A small model that answers yes/no questions on an image's attributes, trained from scratch: fusion encoder width 256, trained on photos of plants and fungi (iNaturalist).
Rows from block 4 of the fusion encoder, named by matrix and row number. Rows with one number belong to one attention dimension. Each number is 128 + 24 x the weight over the matrix's rms, rounded and kept within 0 to 255. All counts start at 0. Numbers have three digits each.
# v: cross-attention value (fusion_encoder.blocks.4.cross_attn.v.weight, 256x192), inputs 0-63
# proj: cross-attention output (fusion_encoder.blocks.4.cross_attn.proj.weight, 256x256, transposed), outputs 0-85
v.40:169126148157108105149070086095175115118116112129162140123143101132093144143140127127136129150100112148118128135111109133120088154091100129142125111158137174167097116123098125108165132105124129
proj.40:178118124092083121148099086122160139089170072136172133103141152153138159138142136142166161089092087140155179112149130117102134162127095138087125110124084147112130145135130147090106114165146144125089150188160127134115112115131134120115119130147100121131084125
v.41:182133158123059135123160142114121144136173087131140115122146099129111148151189115122144098147140160143084076107120106168105155103117129108082150125130109089113106117130127130117114115139107147
proj.41:174123090094107156125144111142179119142121181128148100099104111140144112120101133122163127144116117134121145127127136115153139117096158126116113143125144149063092141117118110191117134140131093110156118127117172108160109126123099177100109141131136116123158128
v.42:110127128112129159113127108152133118144115147143152118101109148149122094122121156128122131103096146137103121114127173126111117150139127172128106125114091133141124079146156140195133179156140118
proj.42:139115135115164135131127140144092138158153107146102143181119122190115132104149124119128108158087164139094151136123121132099114090114126140134139118126136169100130171143153122084117105106063127134102148131127119132127110101125126123148089090148073147168127120
v.43:111120142169118148083134121164101119108144130096088103107130106137132133125154123087138127140119170061138103109099148146159142120155191125121119138116120122131154138124164124125103101154138124
proj.43:156122126117164134115138178143090098162137134116144166135146129105107121151152102102117123119169131125100146166146120107156149141174142141140114156125170111131123134138127132154152128121141110132138136115137109108082110119142109110139123131121131123119168136
v.44:150164152124143067119131129145118120140176124104143130117090129149129102110127119120121177110149080172178124123090101134138147093159090165141111116107116118125177110118151089119099145126177138
proj.44:110158161119169180125147123133144116117153121149127136146153120145120159120143115141134145165105185105117102126113151115144077094093096150127131151112127153162113152096138099152124150157081119103118168129073127120152145133142101135122121151144134093144109116
v.45:091080130110137143089114174134133128116138142169144149136132095133129170134155145144121168062121133120080092141157121128096102137134130138134123130112119109138088118110090145137145140127135149
proj.45:123117122119127117121091133132125149116109163132164162150116105165142118160113119094167116163109147124098165137116091167118129083147093126152174122110074125098090079137122127147090144128105144164164127134148138156137138113082145149136119124109159158122127098
v.46:188135112134105175149159139120088135146111142121125157118162126111127153126165143148165119151144131173121147171087130125097067169124129113097141107145104145125093139125121129165081171090155152
proj.46:143086128110126113103087124125150158096133171102143130139110111117080105096114099148112147120119124103114113095126141143109186118085148095072114085139104178134131161125106107121109147119115127100186153112170173117134129128080159118119150127152123101070159141
v.47:104128143170142176113199097139135175111128129119130125119068159159149125095162116085123116131099114175109158150123144128111106120160143124115098122118121095129138123137101121116115096143152145
proj.47:156132124114135125109120106146131119126134105123193118181120144150123133125130112122142123150150160136081115143151095145132101122156158100140149132133130144177085134135084128116110147090127105124140142083060166143114178155129124100136093133101133104081102115
v.48:161105137113076152138154115132154153090163123135107146097081101151115182099155091126118098158108069173142094145161088100150116122105167135112147111128154114161145132129069158108155136094125126
proj.48:148122129098119138151132154104137110133115116094137147111095112131134102121144163102110134127127124123164132120156105127159154174111131166145103106068099129136136130152126170100126144104154098152084133116146084128128109152151088120155118158142136157106137133
v.49:106128140175145119137129104126148126124127135113169115091089093164106077128099168099119132112149126148146194138121141124134116174136111073133148114064116108112127090124106129125109137164185098
proj.49:105137141109144105123109149176066124105142089163116143143136100107141117142133187136136103106132151106157121100147095140108145110102112144096127155182143088110132161139157131123094120110113151105095101146094115130140107132151168124091117104172118098153127131
v.50:143123148165115087130152134114117099100107088152144103143134136133107147096143145147144097106104142106103138142125134135143156125131109153154174099154134128165148130117091106132113152145091114
proj.50:086160130125111123143109115142129139133141113117088146116159192103120105135115146134153076138134113137163157147130153076152106159144144131146107164117123118142141152123123131158114178187145133123126104116116158117149132127132151138139134156147104128106100158
v.51:119139145149130140113122130119116103170101141183101135128127145170139108137093095141114140128106126089113122144163119119130136097142135133148111167119126128094098111176149154128076141148149106
proj.51:117095177132086134107125132126143105122104081119166141148161122109167099155118106120129156105103115110107104105102118180119105156117176152152154152123151083135184142172114107104142097151126146136106124130123144134149152083120117100106146161095119125101100130
v.52:117153118106138131142047102097155108119117093110130137171145157103086148105124164124099129145146122139087127140108095183078103098144103104171120108095100115110140067184133108099126143137138122
proj.52:120132148133139124162118142156144112139110104071165085146108152130125117134065135143103135113139134135155129127138120134082128103154143127163106093126167096143114109124101123094139112182114155137156154140117133133152095104105151168124132137141097133134126134
v.53:112116099126186186120146143117102152103136135188146114117105111111128158120138113137152132120082148130128147102136106093133114098126140122124136120093129167100146128124119138099145103138156120
proj.53:170112152128114109131141158137085114126113161093142105136140130111120093136124158140110089110155143053148134100140140125131158107151088125167125135131150111128131109133103155101151102127166149184100121131143115099099107106125152122104118116181122136120155168
v.54:139100113066160131131115148115128120159134119141141123162098136109121149111134165181105127133131144131092167118109075149098164151141156117127149114118143148156122152148134138148126120110138147
proj.54:128135129093103111129106098118173148105109178166089081119114091162178142107105103127071129169118140137142114118121106110132128125167194106103105174094139160172126111102121157089180165092123125094173125154092103119115143144101168131141134121140141124104118153
v.55:132153122144082108092074182121156193151149109145103093139110119120157146179118127116129136109178152104142115099149122153172195124143136145110107082150151104104126096138132089137160143142035133
proj.55:128150100126162141119139149093123120118139142137143107150107099130151137111139153122130137093165160141126125133147164119091138112137108093127161124127156086108094092155119111173154148108108141145151155141143148099129098150121081137148123099141137145131143105
v.56:161112152104105162128198111127117164093125142101107138117142125110129187153139117102109100136105099150108107134136102099113111103152120095090133145139167149138115121095108156133126128116150122
proj.56:131116113101129118082125131087121091161175118092171130126120134138110109102108105105135126143167121171156146104092107123133142123129153096104118121083112155113115160105116157117124138132131110142090130127158141116116160156152173115144114138085173111118149184
v.57:108163144166114133103133142120136148137120145151120099138145123113124151104141120105091070114110163155124077131147124129143101165104090139102113085168139095130191116092131076144174111107124170
proj.57:169105102146142131097106142112104142132163131118117145129075147164115070104048129092094115163146096186158159127138101150128110143109133111113101151158155121106165138125170155071162156128153155096072089147153168135126148103088082126150147131116135106129121142
v.58:133114134115092110122085100135156134144079123107124120101098109164107129138129174172130086127092099118125142152122102137123128138124141126130095125128118125128157135156103152138092139124122090
proj.58:150128134111122144145158128132141138116123124170149148166166115128110152128157136108139106124139130136135143103110063097109132103143128139102112106093090111111099116139120121128104120118116112127132107142120119113159092125173138167086139086181149120113137151
v.59:119186107122133110135119118100173117098164080122153109120098148141120115143129129132108117114135127126114126123146136150109126151168124152186122125141098126106169113129109108108139094125104143
proj.59:124172146096116115124133117114110118134130158122162111128117138132090140127120152152120152126133131134122116094129130104127118112136137127158161117152129127107137123138118092129119120137123145172146152120120157111104154123135096117133116095130073147115136136
v.60:052136144092136150166116126189172156145107126124130104149138152124138116152143129081099104138139104087162096100115130153140168105135148136137098110138157130132135142114147130115115119100150150
proj.60:118160112142157162130103113156147091105131138129121151179124141136113173101093106107103150111131124096093086176103140118129145088113120144198131145120166084158091098128157095125182143126107106128166140136124133138141137111122147111086127169092167089117138115
v.61:169170138137097097090181102140085116125106147164152096114083157083121138100137137094128105126083133133113146147137112144103097141129110164095142080121110101137152123101107088149123086092160145
proj.61:148117090122088141117166109169143127135153103134152130120163163092123119098105154133138096145113164144124124103133102106176142146149101091108128143126144184094125160122107134093137142125144125090095105109107151143084151118141149144094127154147142131130125123
v.62:133123101078071090122145129136140136088100088107122133100085100132131156175101107082151083156113142102107142124143154119125177125131123100129108142110137132063126114107133128142101141120120107
proj.62:106164128179094100114164099098187078137113111096106122152136128124161135138164163145120105127141140129115125103165122078091116120124161138119143098133137121139103120150115120117123127129113148114126123136128141137105127080134138139141138129149153136112149132
v.63:159129119128119061109092123108138121162142145113146160129134131135115077161086163120098133154149114108158134134150145103148069146134114116149145138081100156068116137134144101112116143084149153
proj.63:112186110128122135072102113109114126093147081173106109120140066131112172173151131139164119123145153111075134121126152112139077125107120124101108139116151107125091138104111069128133111163110146098115160122113150124150130122164127134111145145142124108109130075
v.64:112097129127117138117075189117092093101110135177151165110133131135070145138108117127114109105110140138170134130130106149097113131117134118124113191176087092119150158134125115149126179071143137
proj.64:104120132119171124149109127148186128130112106155126153137174151160133162113143080141117111138153129120120129119124134140129151142143097119117106180171113125143132147118083117077130105155098129098080163161121120162143112142142164101142104113118119138136102152
v.65:153133094139133171150111112151134131124138150131212143129144104138146114117140111106130115164115094121166078121114106123159136137121087150108102121181116140107081138135092128111135083148127121
proj.65:137135094131122135145111146093130128129145128152153110151111109110184121131132135140109128165124126147100132124107120135128136120127149083094115120159138123138129117133168122131167106101138168130122132126194138150074122066123124143178165164099149130139157147
v.66:080119144111155100096125147138102066143133152143115151159144110106095126223133116164144180110103092084159135110133126137090096139128126113142162158143124134130134139116143151160118157085129126
proj.66:112137167101200142157150140117150169127098113159143124123183151126142217098144127087133157088136067099135157107107118132165109090145110147150117152143096139150081125109098134147120143149096144111131112111070130127165095112137084109094111111077087118126136121
v.67:118084174153151116117118130101133101135170135132097103135145125161136137146161112141146107156122142150112150118161123125138155153108127127130147128147158117100101130142135147102134124118128130
proj.67:105096133131144134129153139124130137099133108126150127116139106123132121132142148140139106139157102120117089125138175134093136149135117108107138148134168143119161151102123151105156113126165149122133131111140138150118180100112114149151125114130177107118118141
v.68:171116101147167149141129130140158171111111161109136127150127157134173118097137156142193144164149161142068137136129118141139125118106132113140130140097131135135132113159128134116112091164084106
proj.68:131117111150090129122143144149072081136172174086163121114151140124114075153138141096121171162139142143096134095163138133101075120144150155125121118105138121121138098108146111124092113104129168139121108142168102097149147153123107122112102134148167119118114152
v.69:144135099088089147068156096100106153109095119107111138114161137097130135128079075120109112104120136131152113140131122136121128147115112126099111133093133127121097124129101102132146109129118112
proj.69:158153141100127080128090121144112123129134153085124130154117101112120088177126147123151136138144157134123129129137145173135130113113146097103114112118126110104147128109148112167140116158142133129117102118131132143041127135176126143123097141156125104135129146
v.70:152096136158118167134164153107104135079147159126034117112109108108137113073110111138128117147141162148106109125139130105104125174114152115126131152120127131155132097131099064106122123113113129
proj.70:108077112141119137089097150128169149169169145099130135129121151101132120151111170104133142098165122166140116123141112146144154125107140144125105170133168156105136121106153125119098127097122131115122118128176131101112133147141109129133133109110114139105078129
v.71:160111133104134168108147138105141096111095161135084130083129118094119132093151077150143085135125189121083113128178147127147097111125099106105118160141106073157126131122115152110074172123102148
proj.71:176079089110135118088148145168130163110080105095203141097141138109110090164122150149164102171156122149131132104093150130123124112120154141095131145136147183149149093133135152107114144116055092105121125126083111159134123135145155123131148156119155106107117156
v.72:129147115131097132121113126123134110109126184125133124129115101110101135107111134111151101116132141135136100149137146092150154129108106114147136139136113117089148141095095109123106152139133106
proj.72:164100118111127110096132114112163130113124081162126128151118116125102115131149138141128163127105140127138086127138116151111140095136112123119087100147102129127118080116172124129108129102124150138103118095145152173157138128126127135145152145106071104135130154
v.73:150088107127084139139150141133138148134137115139113121115118143143143113077157114128141133155147141156091131138093133142138137112129115130140123126124137140152145085125110082113125099147137157
proj.73:102134100159146164154115128125127120144133158061164146106129109133134122151118115121146107173102128121100138122123113117104103086133106116113136141130142076102126153126113148135095144156114135150115095104160131137077142095111109143136120164128103141102130121
v.74:129129136156120102124164169161115118124143102136115145127160159133137120137136123135133163138140112115130146140119126118104146134143113151146153128151137130142114120111147131109157171121160160
proj.74:140147085113150120146126117115134142115146146108108126134130106127142132122142119127129187134140116124125138133153148121143145125135122123118109143144121123122122119112151117114140148142088161112144156112139139144115164117143117126104113097155128175086141124
v.75:116136113134162142159136142150140134141163093161151147126136126159115144130151147130147138142128112105127117113126118105153120145151117120110151078141130154136178126163160117110127114125126124
proj.75:147133109157121149086149103103127141106113140109073137114140097117126117080148098148178115122155134141084107126153161072120120122159119118148135130133179120140142109121151120118170138086100123120164151108131159124150103139143122125121141123093132150126129119
v.76:156158123175122129117089081141100157133118127152124166170091120094173149097139159153151139176110121131126190163121113163134148098166146114124139092081116123107143101140151163148134114148119104
proj.76:097158138164092130121153122100135103131162152136148121121111158156154122183138106145108111134111140083152082071140132136106074147132130125156127125100091099109148130164173093126130127112129132095130090155158139104135127116095101163148053165144134111163078137
v.77:103126138154168134125129141104138095098134141162124135095113122140103139152113120125110120145111147119145126129165125082117104118137128123107101126150121126151102143140127141104131176096117114
proj.77:170129125132133118135121156128145118091125116145157139149138151143133110120153097120149144085168136141112110139151171154134145146126118129095114177162123141155136091121121142088116109119136146094120163110126102130141123129111150085159151079132148124111102117
v.78:119156137129104156147131120113124175122165127127138161103153128096179091073134161123108164158121126126106123141128148124157135114113136120084083117080123140137118104169152155082115100205083171
proj.78:148132094151065125122128113134103084130113110090175093140079131129118114136153166142151131165153140121142157146134112118121123138106122156157105117076148140126124087105116109105153159121150116139177100127143135093114114107125116113130086121152153096080087163
v.79:118130119117142130101177142144135133130136095111117106094101137086097143097105123126143124111155115147107123146124089142111129134132161151104105121106112111141152091136120118140109098130126128
proj.79:109129173139071137104120090132106088176105118141090127128072141149110127117128150107118140102143165168134123147124137196132135128097130138159161110094133128099107124104069148154111148124153121166133165153088125109132157165141128163131111142129124129108106116
v.80:114166128104120159058154132130127151106120105135116134092144121131110150124122114147132133113165111104188136137129104075114120117094109118120104152125129118129127132094136091140153139150137119
proj.80:114099115127131146113120103088133144142105130119104115141146146130153114112086108141138130094106211139154139109149166173154157115119130146085113108120123129129088135130115163106153175150087116107130163095111130120129132153141121126099131147100155148136138142
v.81:153146158150143131174142136130159141141114166126175102159133082185160107144161123080169121156105114149125126146133076155139181144125148094143106145123153131141123129126112111129144090103128073
proj.81:099156106125100120128158138137132096162173149135120102104132084102141127128138139128113114172174099193134143105129113143135151121119121108184145139106112107097166123153147142150167080114159152101090129166129160149133147114074142152182162132110103137161134119
v.82:131138112132152151163141127116101106122166155128144096166119134129130148155111150142125115119120158089118102113133139166152132122117120120152138129131127120120136115104113129099101122117095100
proj.82:123122185140158125149121118163171134100128160134144121114138134100120105177127148117117144131115113135074094123120094130135099123165106125114146155121135118123155130186119093150128126160139142180108113147138124125111142167113166132140117134149134112120132116
v.83:173150105119123135155143134123112139175133133159132137110138119155167116134101078111144149097140095104114171103140159111129170145145109124131174116131103164149163135150144106120124142147103135
proj.83:170143152126142106111159167134113116133176142058129110095169088118132118119137153148150134132141082138104152118136143098153112124165093135130104090144179144105160144133155122149173131118100123146131130132134126118108117104164123165131129130096169132117117150
v.84:114153111137120166103145155128112109154138105167117106139157100144109120123093101109102112080128126113148173103087160124116083109108132118099125131114128136144133122129133105156132158141121150
proj.84:158146149127168132126173170148143143163124129077124127135153117136102109124124128154140125087156121152131163129138119127170128136129116129151082114167153145138122128099095125146111131122130100169155122100106138105084099116105118098145144143075151111108105114
v.85:105104123126123093107078136147073099146131107152153131121138117153151143151131087156138133104090091111150138089134115150116134151129120156137141132146113110138139158139135127155141132093141129
proj.85:109111116160165146128116117167123130159124111151123142108104113131149171105143140153130118115135119130121131100111112141137111111123136113124147127135099119170139156157124149172151142141153110145104118132134142139142109133129107107119146124117102145143087117
v.86:137120125156138112116092128129123143102107138093133134112116129110119125141155149087146120139092073098131117149123139139126111134126084149149091085151125124149152120128158128113134128128155151
proj.86:133114104153126146147119129109158151148152106134125144107150134125100170122137086112131168106105140119092074140144117097064091137109115129111147155136096133103109112118131077091147145134130104146120147121140098113154122175168138142130112142124106169160110112
v.87:109120125126167123142161131119162081147138136130124151139093086123135148139135151119090140116183126154113121118149112129090147145087122125168172127160146100133123092126155115131097170110117114
proj.87:112102161119119148118115095082146133127109145148131104157122149156148187162143151087085138077139130090177107130091174131148142119131113141091103157107106112136132161121154126133087114178083131134131148118133109113148126118130114114123128130116146138154141155
v.88:118154101150160169125135119150136142130098098153152130141132093140132150168112145120153130157118118122136146120107134123124119122147118113162129116134120110132154100113122106134115154156154127
proj.88:126113142155116148131142132101165133171130144117087127149096123121150153099113105157135119101136132141123112114142168118127141108132128117149120146128129135125144121139139119108123137116109127110177146121117143097109119121094156110152132157113149157137131101
v.89:131099090132124106141095202146120128101145118172144163099105142110112114115140142131157100121151146147123116153139102120097161147134130146123121179148110133125168126137141133129078136110122135
proj.89:112101102162105123109158112131111092165141112130149134130129140128084141128147105101123109122142152141093121159130154110119143124172103129134135127140133151133111120138126118083142126105109130140096123138164119123144131135140134080141116146121102144095144159
v.90:130138138144137172151156135107131179078151120133102123094130136127063112110109131101139120129124134123138096120135166135141120117143125111102084147070132154161111091134101146097128157143100110
proj.90:156131145146130079126126131134113106097149180101171138150113143142085084154126121084146101131150131185123113137156108163124206141126108136130131129100160078107139106082097111122151105124145158118123101134098151094094158143115163106144123110116149116113134131
v.91:135186127125090107116153094090159140168139128091121149113166116132137150095116162162121146129164107109127107122142116093136159130160128088134104103125158158100135103124140108105177096132145098
proj.91:136138147113090144131130127110137148137147173132158080115094120119172137146095126151167136121140138109146137134132137141143126091116131154118137122073126095115120140133176143117154129125149121117131141127144127122122134131112144164106118125111140113139159151
v.92:129119104142078125147087134109128119128132130154066133119119125123111102141133108137133145102123111141087144113145172070127098068150138140126107122121143146136097159132119137152107173148134113
proj.92:145132096125079116153103174159160142152150105122150151113136157199140148136134120178143093081086135086148133129139120138127125138139077117147111136161131151131117103121150161051120128120139102109153120094123116138146119145105098112160141120147119117120151134
v.93:140108138111120136113119130127129168112094168099125114123134116105099133111126099133112151128156129130126110112161111119119131156117120097081122141124104146114124134099117108134085113103109133
proj.93:124115140102121083141167111142134128118164123135158134156166136141080140170120160113125082146138140139142151131093140149129146112073148134118115098109114117117107147144116139096152086136125106102100105132145123100134116150148127142096132150093135107144111152
v.94:099132168070106114106111143118112105086124121155090142125172134065120151082130124129148148120131159116140135174127161159116105126088119116141148164149081102151168124115136135137097117129136182
proj.94:129110127148186111129129121139134153120117126125155158144098137110130183163106136113107151145099128106138120143080123137111144106094131175110090128123099121094116170123111119111129144153058091128140112115144111153122102147151157101108132149083130141082115129
v.95:143166147142144151092137098164145175093113150126125126155137103142154138047111173122140131133136115108099101139134098129113143085124107137121148099092131137139150090141167133093139117155127109
proj.95:142129112160109106099111115120113119111148156110125163113122071157157151161105136098090141097116148102181108093135129140108119119124144156095118116060116074096149149131168114169127133131092138116114137153170103117115109121138095060172088121144150157154160199
v.96:147109142161114138146136140160157098155142119130113124124141111118182117150139186152193121120098128119088122156135141127105165113104138161121161140127092143133094162157139121142101104112116126
proj.96:107108174126112121143090118109113160122116112121156121121152141093125116142114169132105095098139145148125177161108157119202118163128128145145121183111078161107164147139173143132145098133159152159126153109162146167056106143090194107137093143070162108114116089
v.97:100160134120139133119130074163170144137119154114145141116112153132190146093126161170144125109120134075102125098147148130175152086133140095139104136122140121118109096107112143115135114112143134
proj.97:071133123104136081143162169098115072130122148138127145165135128174156139084148115130109157116097116122156142140131115102152143114127097138129174162152132128120163176121139143122168120100129129145151100121162100154108108092093150165137112113162096133134140168
v.98:143139073145130150166133139150127095105193136099124157120124179096103129083154106137161158211161109148125126119126127146150106174085132102128133105103112118163111122196086113117083120131123153
proj.98:139118146128115123165095111135185176121159126112187129116117128150110108127147109139129102146117154107113121083075160135149099111137171115125151129115121126139082178159135092139098161102113181074090123159115141119160128170163117130154092135113147180120117131
v.99:119113139159142121102130127127126088100144131117179124147128154128160111114093184093146119123130137117096126130142189133148181101129128142121127174112103123119126147078128108135119083104150132
proj.99:119118140116123155146130133122150157116108088098146121111158113119100159117157138138155113102085109130140134104164183091141130143117108181124135124134085150145169085109140143048075152124133118111114124072110148164100180130134119176152127143119125073109083130
v.100:119105120125165135109101153125132152162134132182099131097137109126120132113139121096131119082126138131110133142116153133127121092138189114148103104142169095119129134160128161119105141144149099
proj.100:080166103160160130133134128143127141134084149118184129136113121133125121156097116103108149145130070151077154136138113114123131139131120117189134140119124110101131156119108142164142081125102102112122118113187122143122152122132142118071138128131167105177084137
v.101:124098143122111153144139075115119180133109146113117126139134110109108154159132113137175115159133089087157093120068157112150135152170130089119141123101139132125137113108138146144122147163136169
proj.101:136142170130190124109142147109137154123127121203169121134171134132090188127147174136127139099126146092125120127134121132116160092142137150146101099156091106129093118107124125160086114153146129082103176109057105147161112145162091133102116130129089139124142149
v.102:083172106098132125138136119111098131148118146084147118080117120127167176134082135158108106115123159142118147150147131110128132181126109118120086094161138107143165129163123168112158146183145104
proj.102:167107146153093133126124144186137155166093106127135114105089069122068177111134162135082117155090131167137175165106134164092154146144132129135105104107105107117151119109132162123116144104130121148106109189143088138136138141110158134134114135119143117110102161
v.103:125115142181086130137166151194148075098141091137148101123117148147108106124158159121111140146147120114139120133144132148142087135089074111140116134159161129175109146150133104117054119090089102
proj.103:139117138158143104189133116151135144099129134080114089149127138135112118112163065110121111130124190091096083106114138105106027095114127197174086162103130140133165163162140168130102157096154135077098190128163134136135139148138073202125139135124155099108111110
v.104:111158164165147138142133156141154173130106109111131110077139120159135151127179134136149166135126118116116108148122133146175132126182131100122131140124180140123119122139111128068136165183103136
proj.104:114110192116133130127125117142163150119095179185074145170158147116109123149105148143048155113081131087131129121135121189157140085087190127162135153157135122067145128120089120140114149155114105141158138129115136140180145149133135140067146091105081121152112118
v.105:126127130100140114137137106124146156108109136145131156129126115142143157145135125109107138129107144137173102158078147139103147134161126155098127141141124128131117157103155121141110113117146147
proj.105:120161136117095132128106182153148127131163124125108145128133160090142131150106106157125139136162140117134106154170139108151103181137140123115154119117156124136123134117072117141158082139116135099130112102135128102144118078144145084128158149197108145123095129
v.106:112153110151131138099138108126098123110142110115127136139145118118131171111141097131130114120139122132155146136107145142163140164138112130148144120118177096133108130064173164107148073120082121
proj.106:148129144126165133126115107129117136136118144102131137087163144137138158110114139148097135170081148115099111145081125132132107128125125155143129127123142139112137117114140130161143111123160098130115117130123110156079127061113114145134128135138113132120172117
v.107:114142129103123103139121149143122125092108138157163088135086141084159159141123133090116112106109134120124116145145129123098118163103153058142128148106157137113140171153158146091134095131130140
proj.107:114138117122089151095136119153173132118126056113120176130199174150084182092149155130159129167129144134120115122128127136127122125134173147125132102083139111121087139117087148122142133117154150111110100145157106145099146111126121138122121113127106158123126155
v.108:097127147108103129097126132117126126135144127138130129155142131117114137143117072149133169162151126137117152113113123120150171143103114123119115145095100159135126113147126099169120130145130113
proj.108:118087084142126119120147119161104161132148159120111122111163148129120127109139113124098134112160155115149125127112111130123175103140128105101126102152133152141150123168171093116140149139174100125161149087138134105132113142117132107126120123105131159086156117
v.109:094094099114139150108146147118176108079124121135097125050158133120140088104112124106108108143092113092128140135085142163117088175153106126158122128164084082104158166143103162138143137082133101
proj.109:148109110166105128134108153157152118094127155056131082130092138117131123128109112165156175141137170100137079134133114125138083141129108155161119131127193101100104088115158139145131081071089176125082141138130094146117157151101103119148128190134148099116107112
v.110:076116185103128136137114121119124162124132132112086160151111116142164108115143101135185112184130112088084090079101118125131135159091155158126121107104107161148134085106135158106157092117228155
proj.110:140125126121109125118173086114173138155117120157115172172138178140140097051137103148127131140116116110108085123172137139184134124148132138145157120153108173115122159149104082106160162115149076131152141117119141140130114159154132135116138132025127182102104083
v.111:139147118117105153111100144154105103125166148085118131106136141141118131124092101142095126099146074128147171146127105123103100140115127148118170133106098126120100106146104146150162116155144136
proj.111:166122108149080131110090132095116167114119135114132142151131173146143122130078139099132104126130145166128138125104174111089167131121136115101095136146167130118167125144176129134133140125108140148151113155123190151139163142103146115144114151115124104116113127
v.112:155139135142099126117110171167158075122164154060106154099106122109119151122151151095141109131161116131147118123138118113101112157114121127134124104110093168141129149111132069123131152117122145
proj.112:148121130124115114128144138137109107107142126162119084151131163086127123173117114171123133139127142110152083131085147156077159141148185135110137105120161113124116127150129150109121106147115148099115097109144163157169089152158082127138145115099158149137133157
v.113:176118104120137151132156126166065047123122078125094141110114118119145107143126126135107175124120117107133133131161125144135138159128151157123119135167132151107113144112158126098134120082146143
proj.113:115123092134098134142093126132092113094140126089128104094153129128182155084091177130114096181157133158124131090088130161166177155127118128155101127079133154130102115111112130089101147083107138084159169118132157130103153129153095125154183157152172129133132100
v.114:134143121117138119139127120144129134155137087087132105129128104098110100085096136115079099136131150129144115121170103117095115086146132155146108127098125137117135153097123122128114134110152067
proj.114:159108106152132113120146125100102126086136103133098113113116112116147111094110128117185138140130102156120089101135108132100172094133145144154140129115117097116120112160114129125098119131115094140123103122165117101123132170151134108144147165098132140164137110
v.115:123152118117165142120118164082164132150107098116113157121156094172101126110103153163140106106175079103146141147084153102128123139150068132071170115139110114162141112124093155096127168175123148
proj.115:173129144137120156138138130133148107106116138134100146144059126083147088124097140118129126091188144140158115141114084130076150092125113138112165097134103160157159132129139158140125135150115129137132139114078136119156094101128139128105122116142124114111108141
v.116:103131117087156162128119119139110151072103119187087138138151131118162126126074166146088107123081121106115128127135159163119125098124145154132124122179096111116143110097125145123126096109172082
proj.116:100143098131124142092142141108125116106148161073147145111136103139124092080128109145127157139174113101132094134128080113155118124093058134116129167141144139144113130152122135135160119129103111106154124114129128110123150172130146129140091167134139114121132120
v.117:091132122139151157129120152103114116147123106110118120121149126139128134136136164145120114174105145144088121153169139143110114128080119121139150118126112150104122101125123133119128102110142151
proj.117:124156105131086169140108138139151122171127121102122118141113107114133097126166115146120102144103147131132125130112095142141114155113159151147142137142155096166087112143131155161156129129133138129137121128186105141092133102126158153150121172094161157110128094
v.118:151091104146143139092139121138140088143137107146128143099107141111127134168128146121111123132115184152158117113115146142163145117108127127112109124106109123138102114093109180109099114111106142
proj.118:100101105129118188142148111135145085134134106119175127133111199125122120140143135130103137173144127113159122163137085109168118145116146135160126140084163144169151113162115145097122157091135152118141111142149147100098139104087181067152119145124138093138095139
v.119:074111095091113159106132116112151124113133101136112117150105112112162176170115134143105112107185152129142140135130144167132084109128104063104091093140143144119099152144158127151125130119159120
proj.119:096134091146098107116149118130125157119072172113171139149151094139159141093138142161151123151133132151114155077134112127156172110120140137130105118131095118149118127116094132124126112114088168155096118123151127153161164141122123141119149096164116112116152125
v.120:100143113101137101080148136078104105135134139123170112140117134137154106117125192103108090066164154171145152164106091113141151111164116133133123109121096167127125128127152117131100106113154146
proj.120:141151122144174134123140187108114129142132109112125122103076125104074134121138124113128129133124087164108135140122104139088158158169145172108112106124133098158120152113161147083118129154156118133102102134178143104138141143153144131118147118132167114122137160
v.121:125169090130155145155124158096135118135098102139155156121137147140104123111116141144098082100076174079144122182127093134174154161135132157117141134159122131137164118156114146120135117102117092
proj.121:136113156100091099137111117134133139146127209090127132095104075084151095152114157147113084176116104126103152143147109119135159144103133153160130163116099166103160156108145173126143093105121101132131063139159133105116132114123183120137120143122156095139107128
v.122:126137121135125145139107135134137152124135109112146108150138124128129086126106165121106131095136145134138134121155132136102116173130099155161113158138108095119127137163091119133148118130180125
proj.122:153141129114093109131132090198173108122119125127122118134114106118111102111150163128151106146116106158147134130156143147110142158167128109116125160147124149136146137128108174125123157102133132123105090136137122112138121122070163165127102148124142125113132162
v.123:121136086176163146176167129129128096157124130105147159125148156143120074131154101128143100117116136131110166139117173101146087132105102176156115130138106130134168138155124152141127117107105146
proj.123:130131150101098129124131146116130136132118129124154117154061105110125102145095131114167092135145120154145156131105144132150097144150140096113131108142145135145132175111131172158147123081141141093116103152158153128125119080119151171137108173075129110084116138
v.124:097173066113141096154160120102141090122119069110163128102047141160129115088113149087118148111142131141151137134071121107133085124139177099099108127172057149131165126144195138093183106143141141
proj.124:155140178159134102125147102110122099128090141080117183156091101166109143150117113148150177157120148163121126119135124136162094131117131148137172129110120137126127155109104185121131125114137117135132103149110140126089174117120173153093102136109123087136120163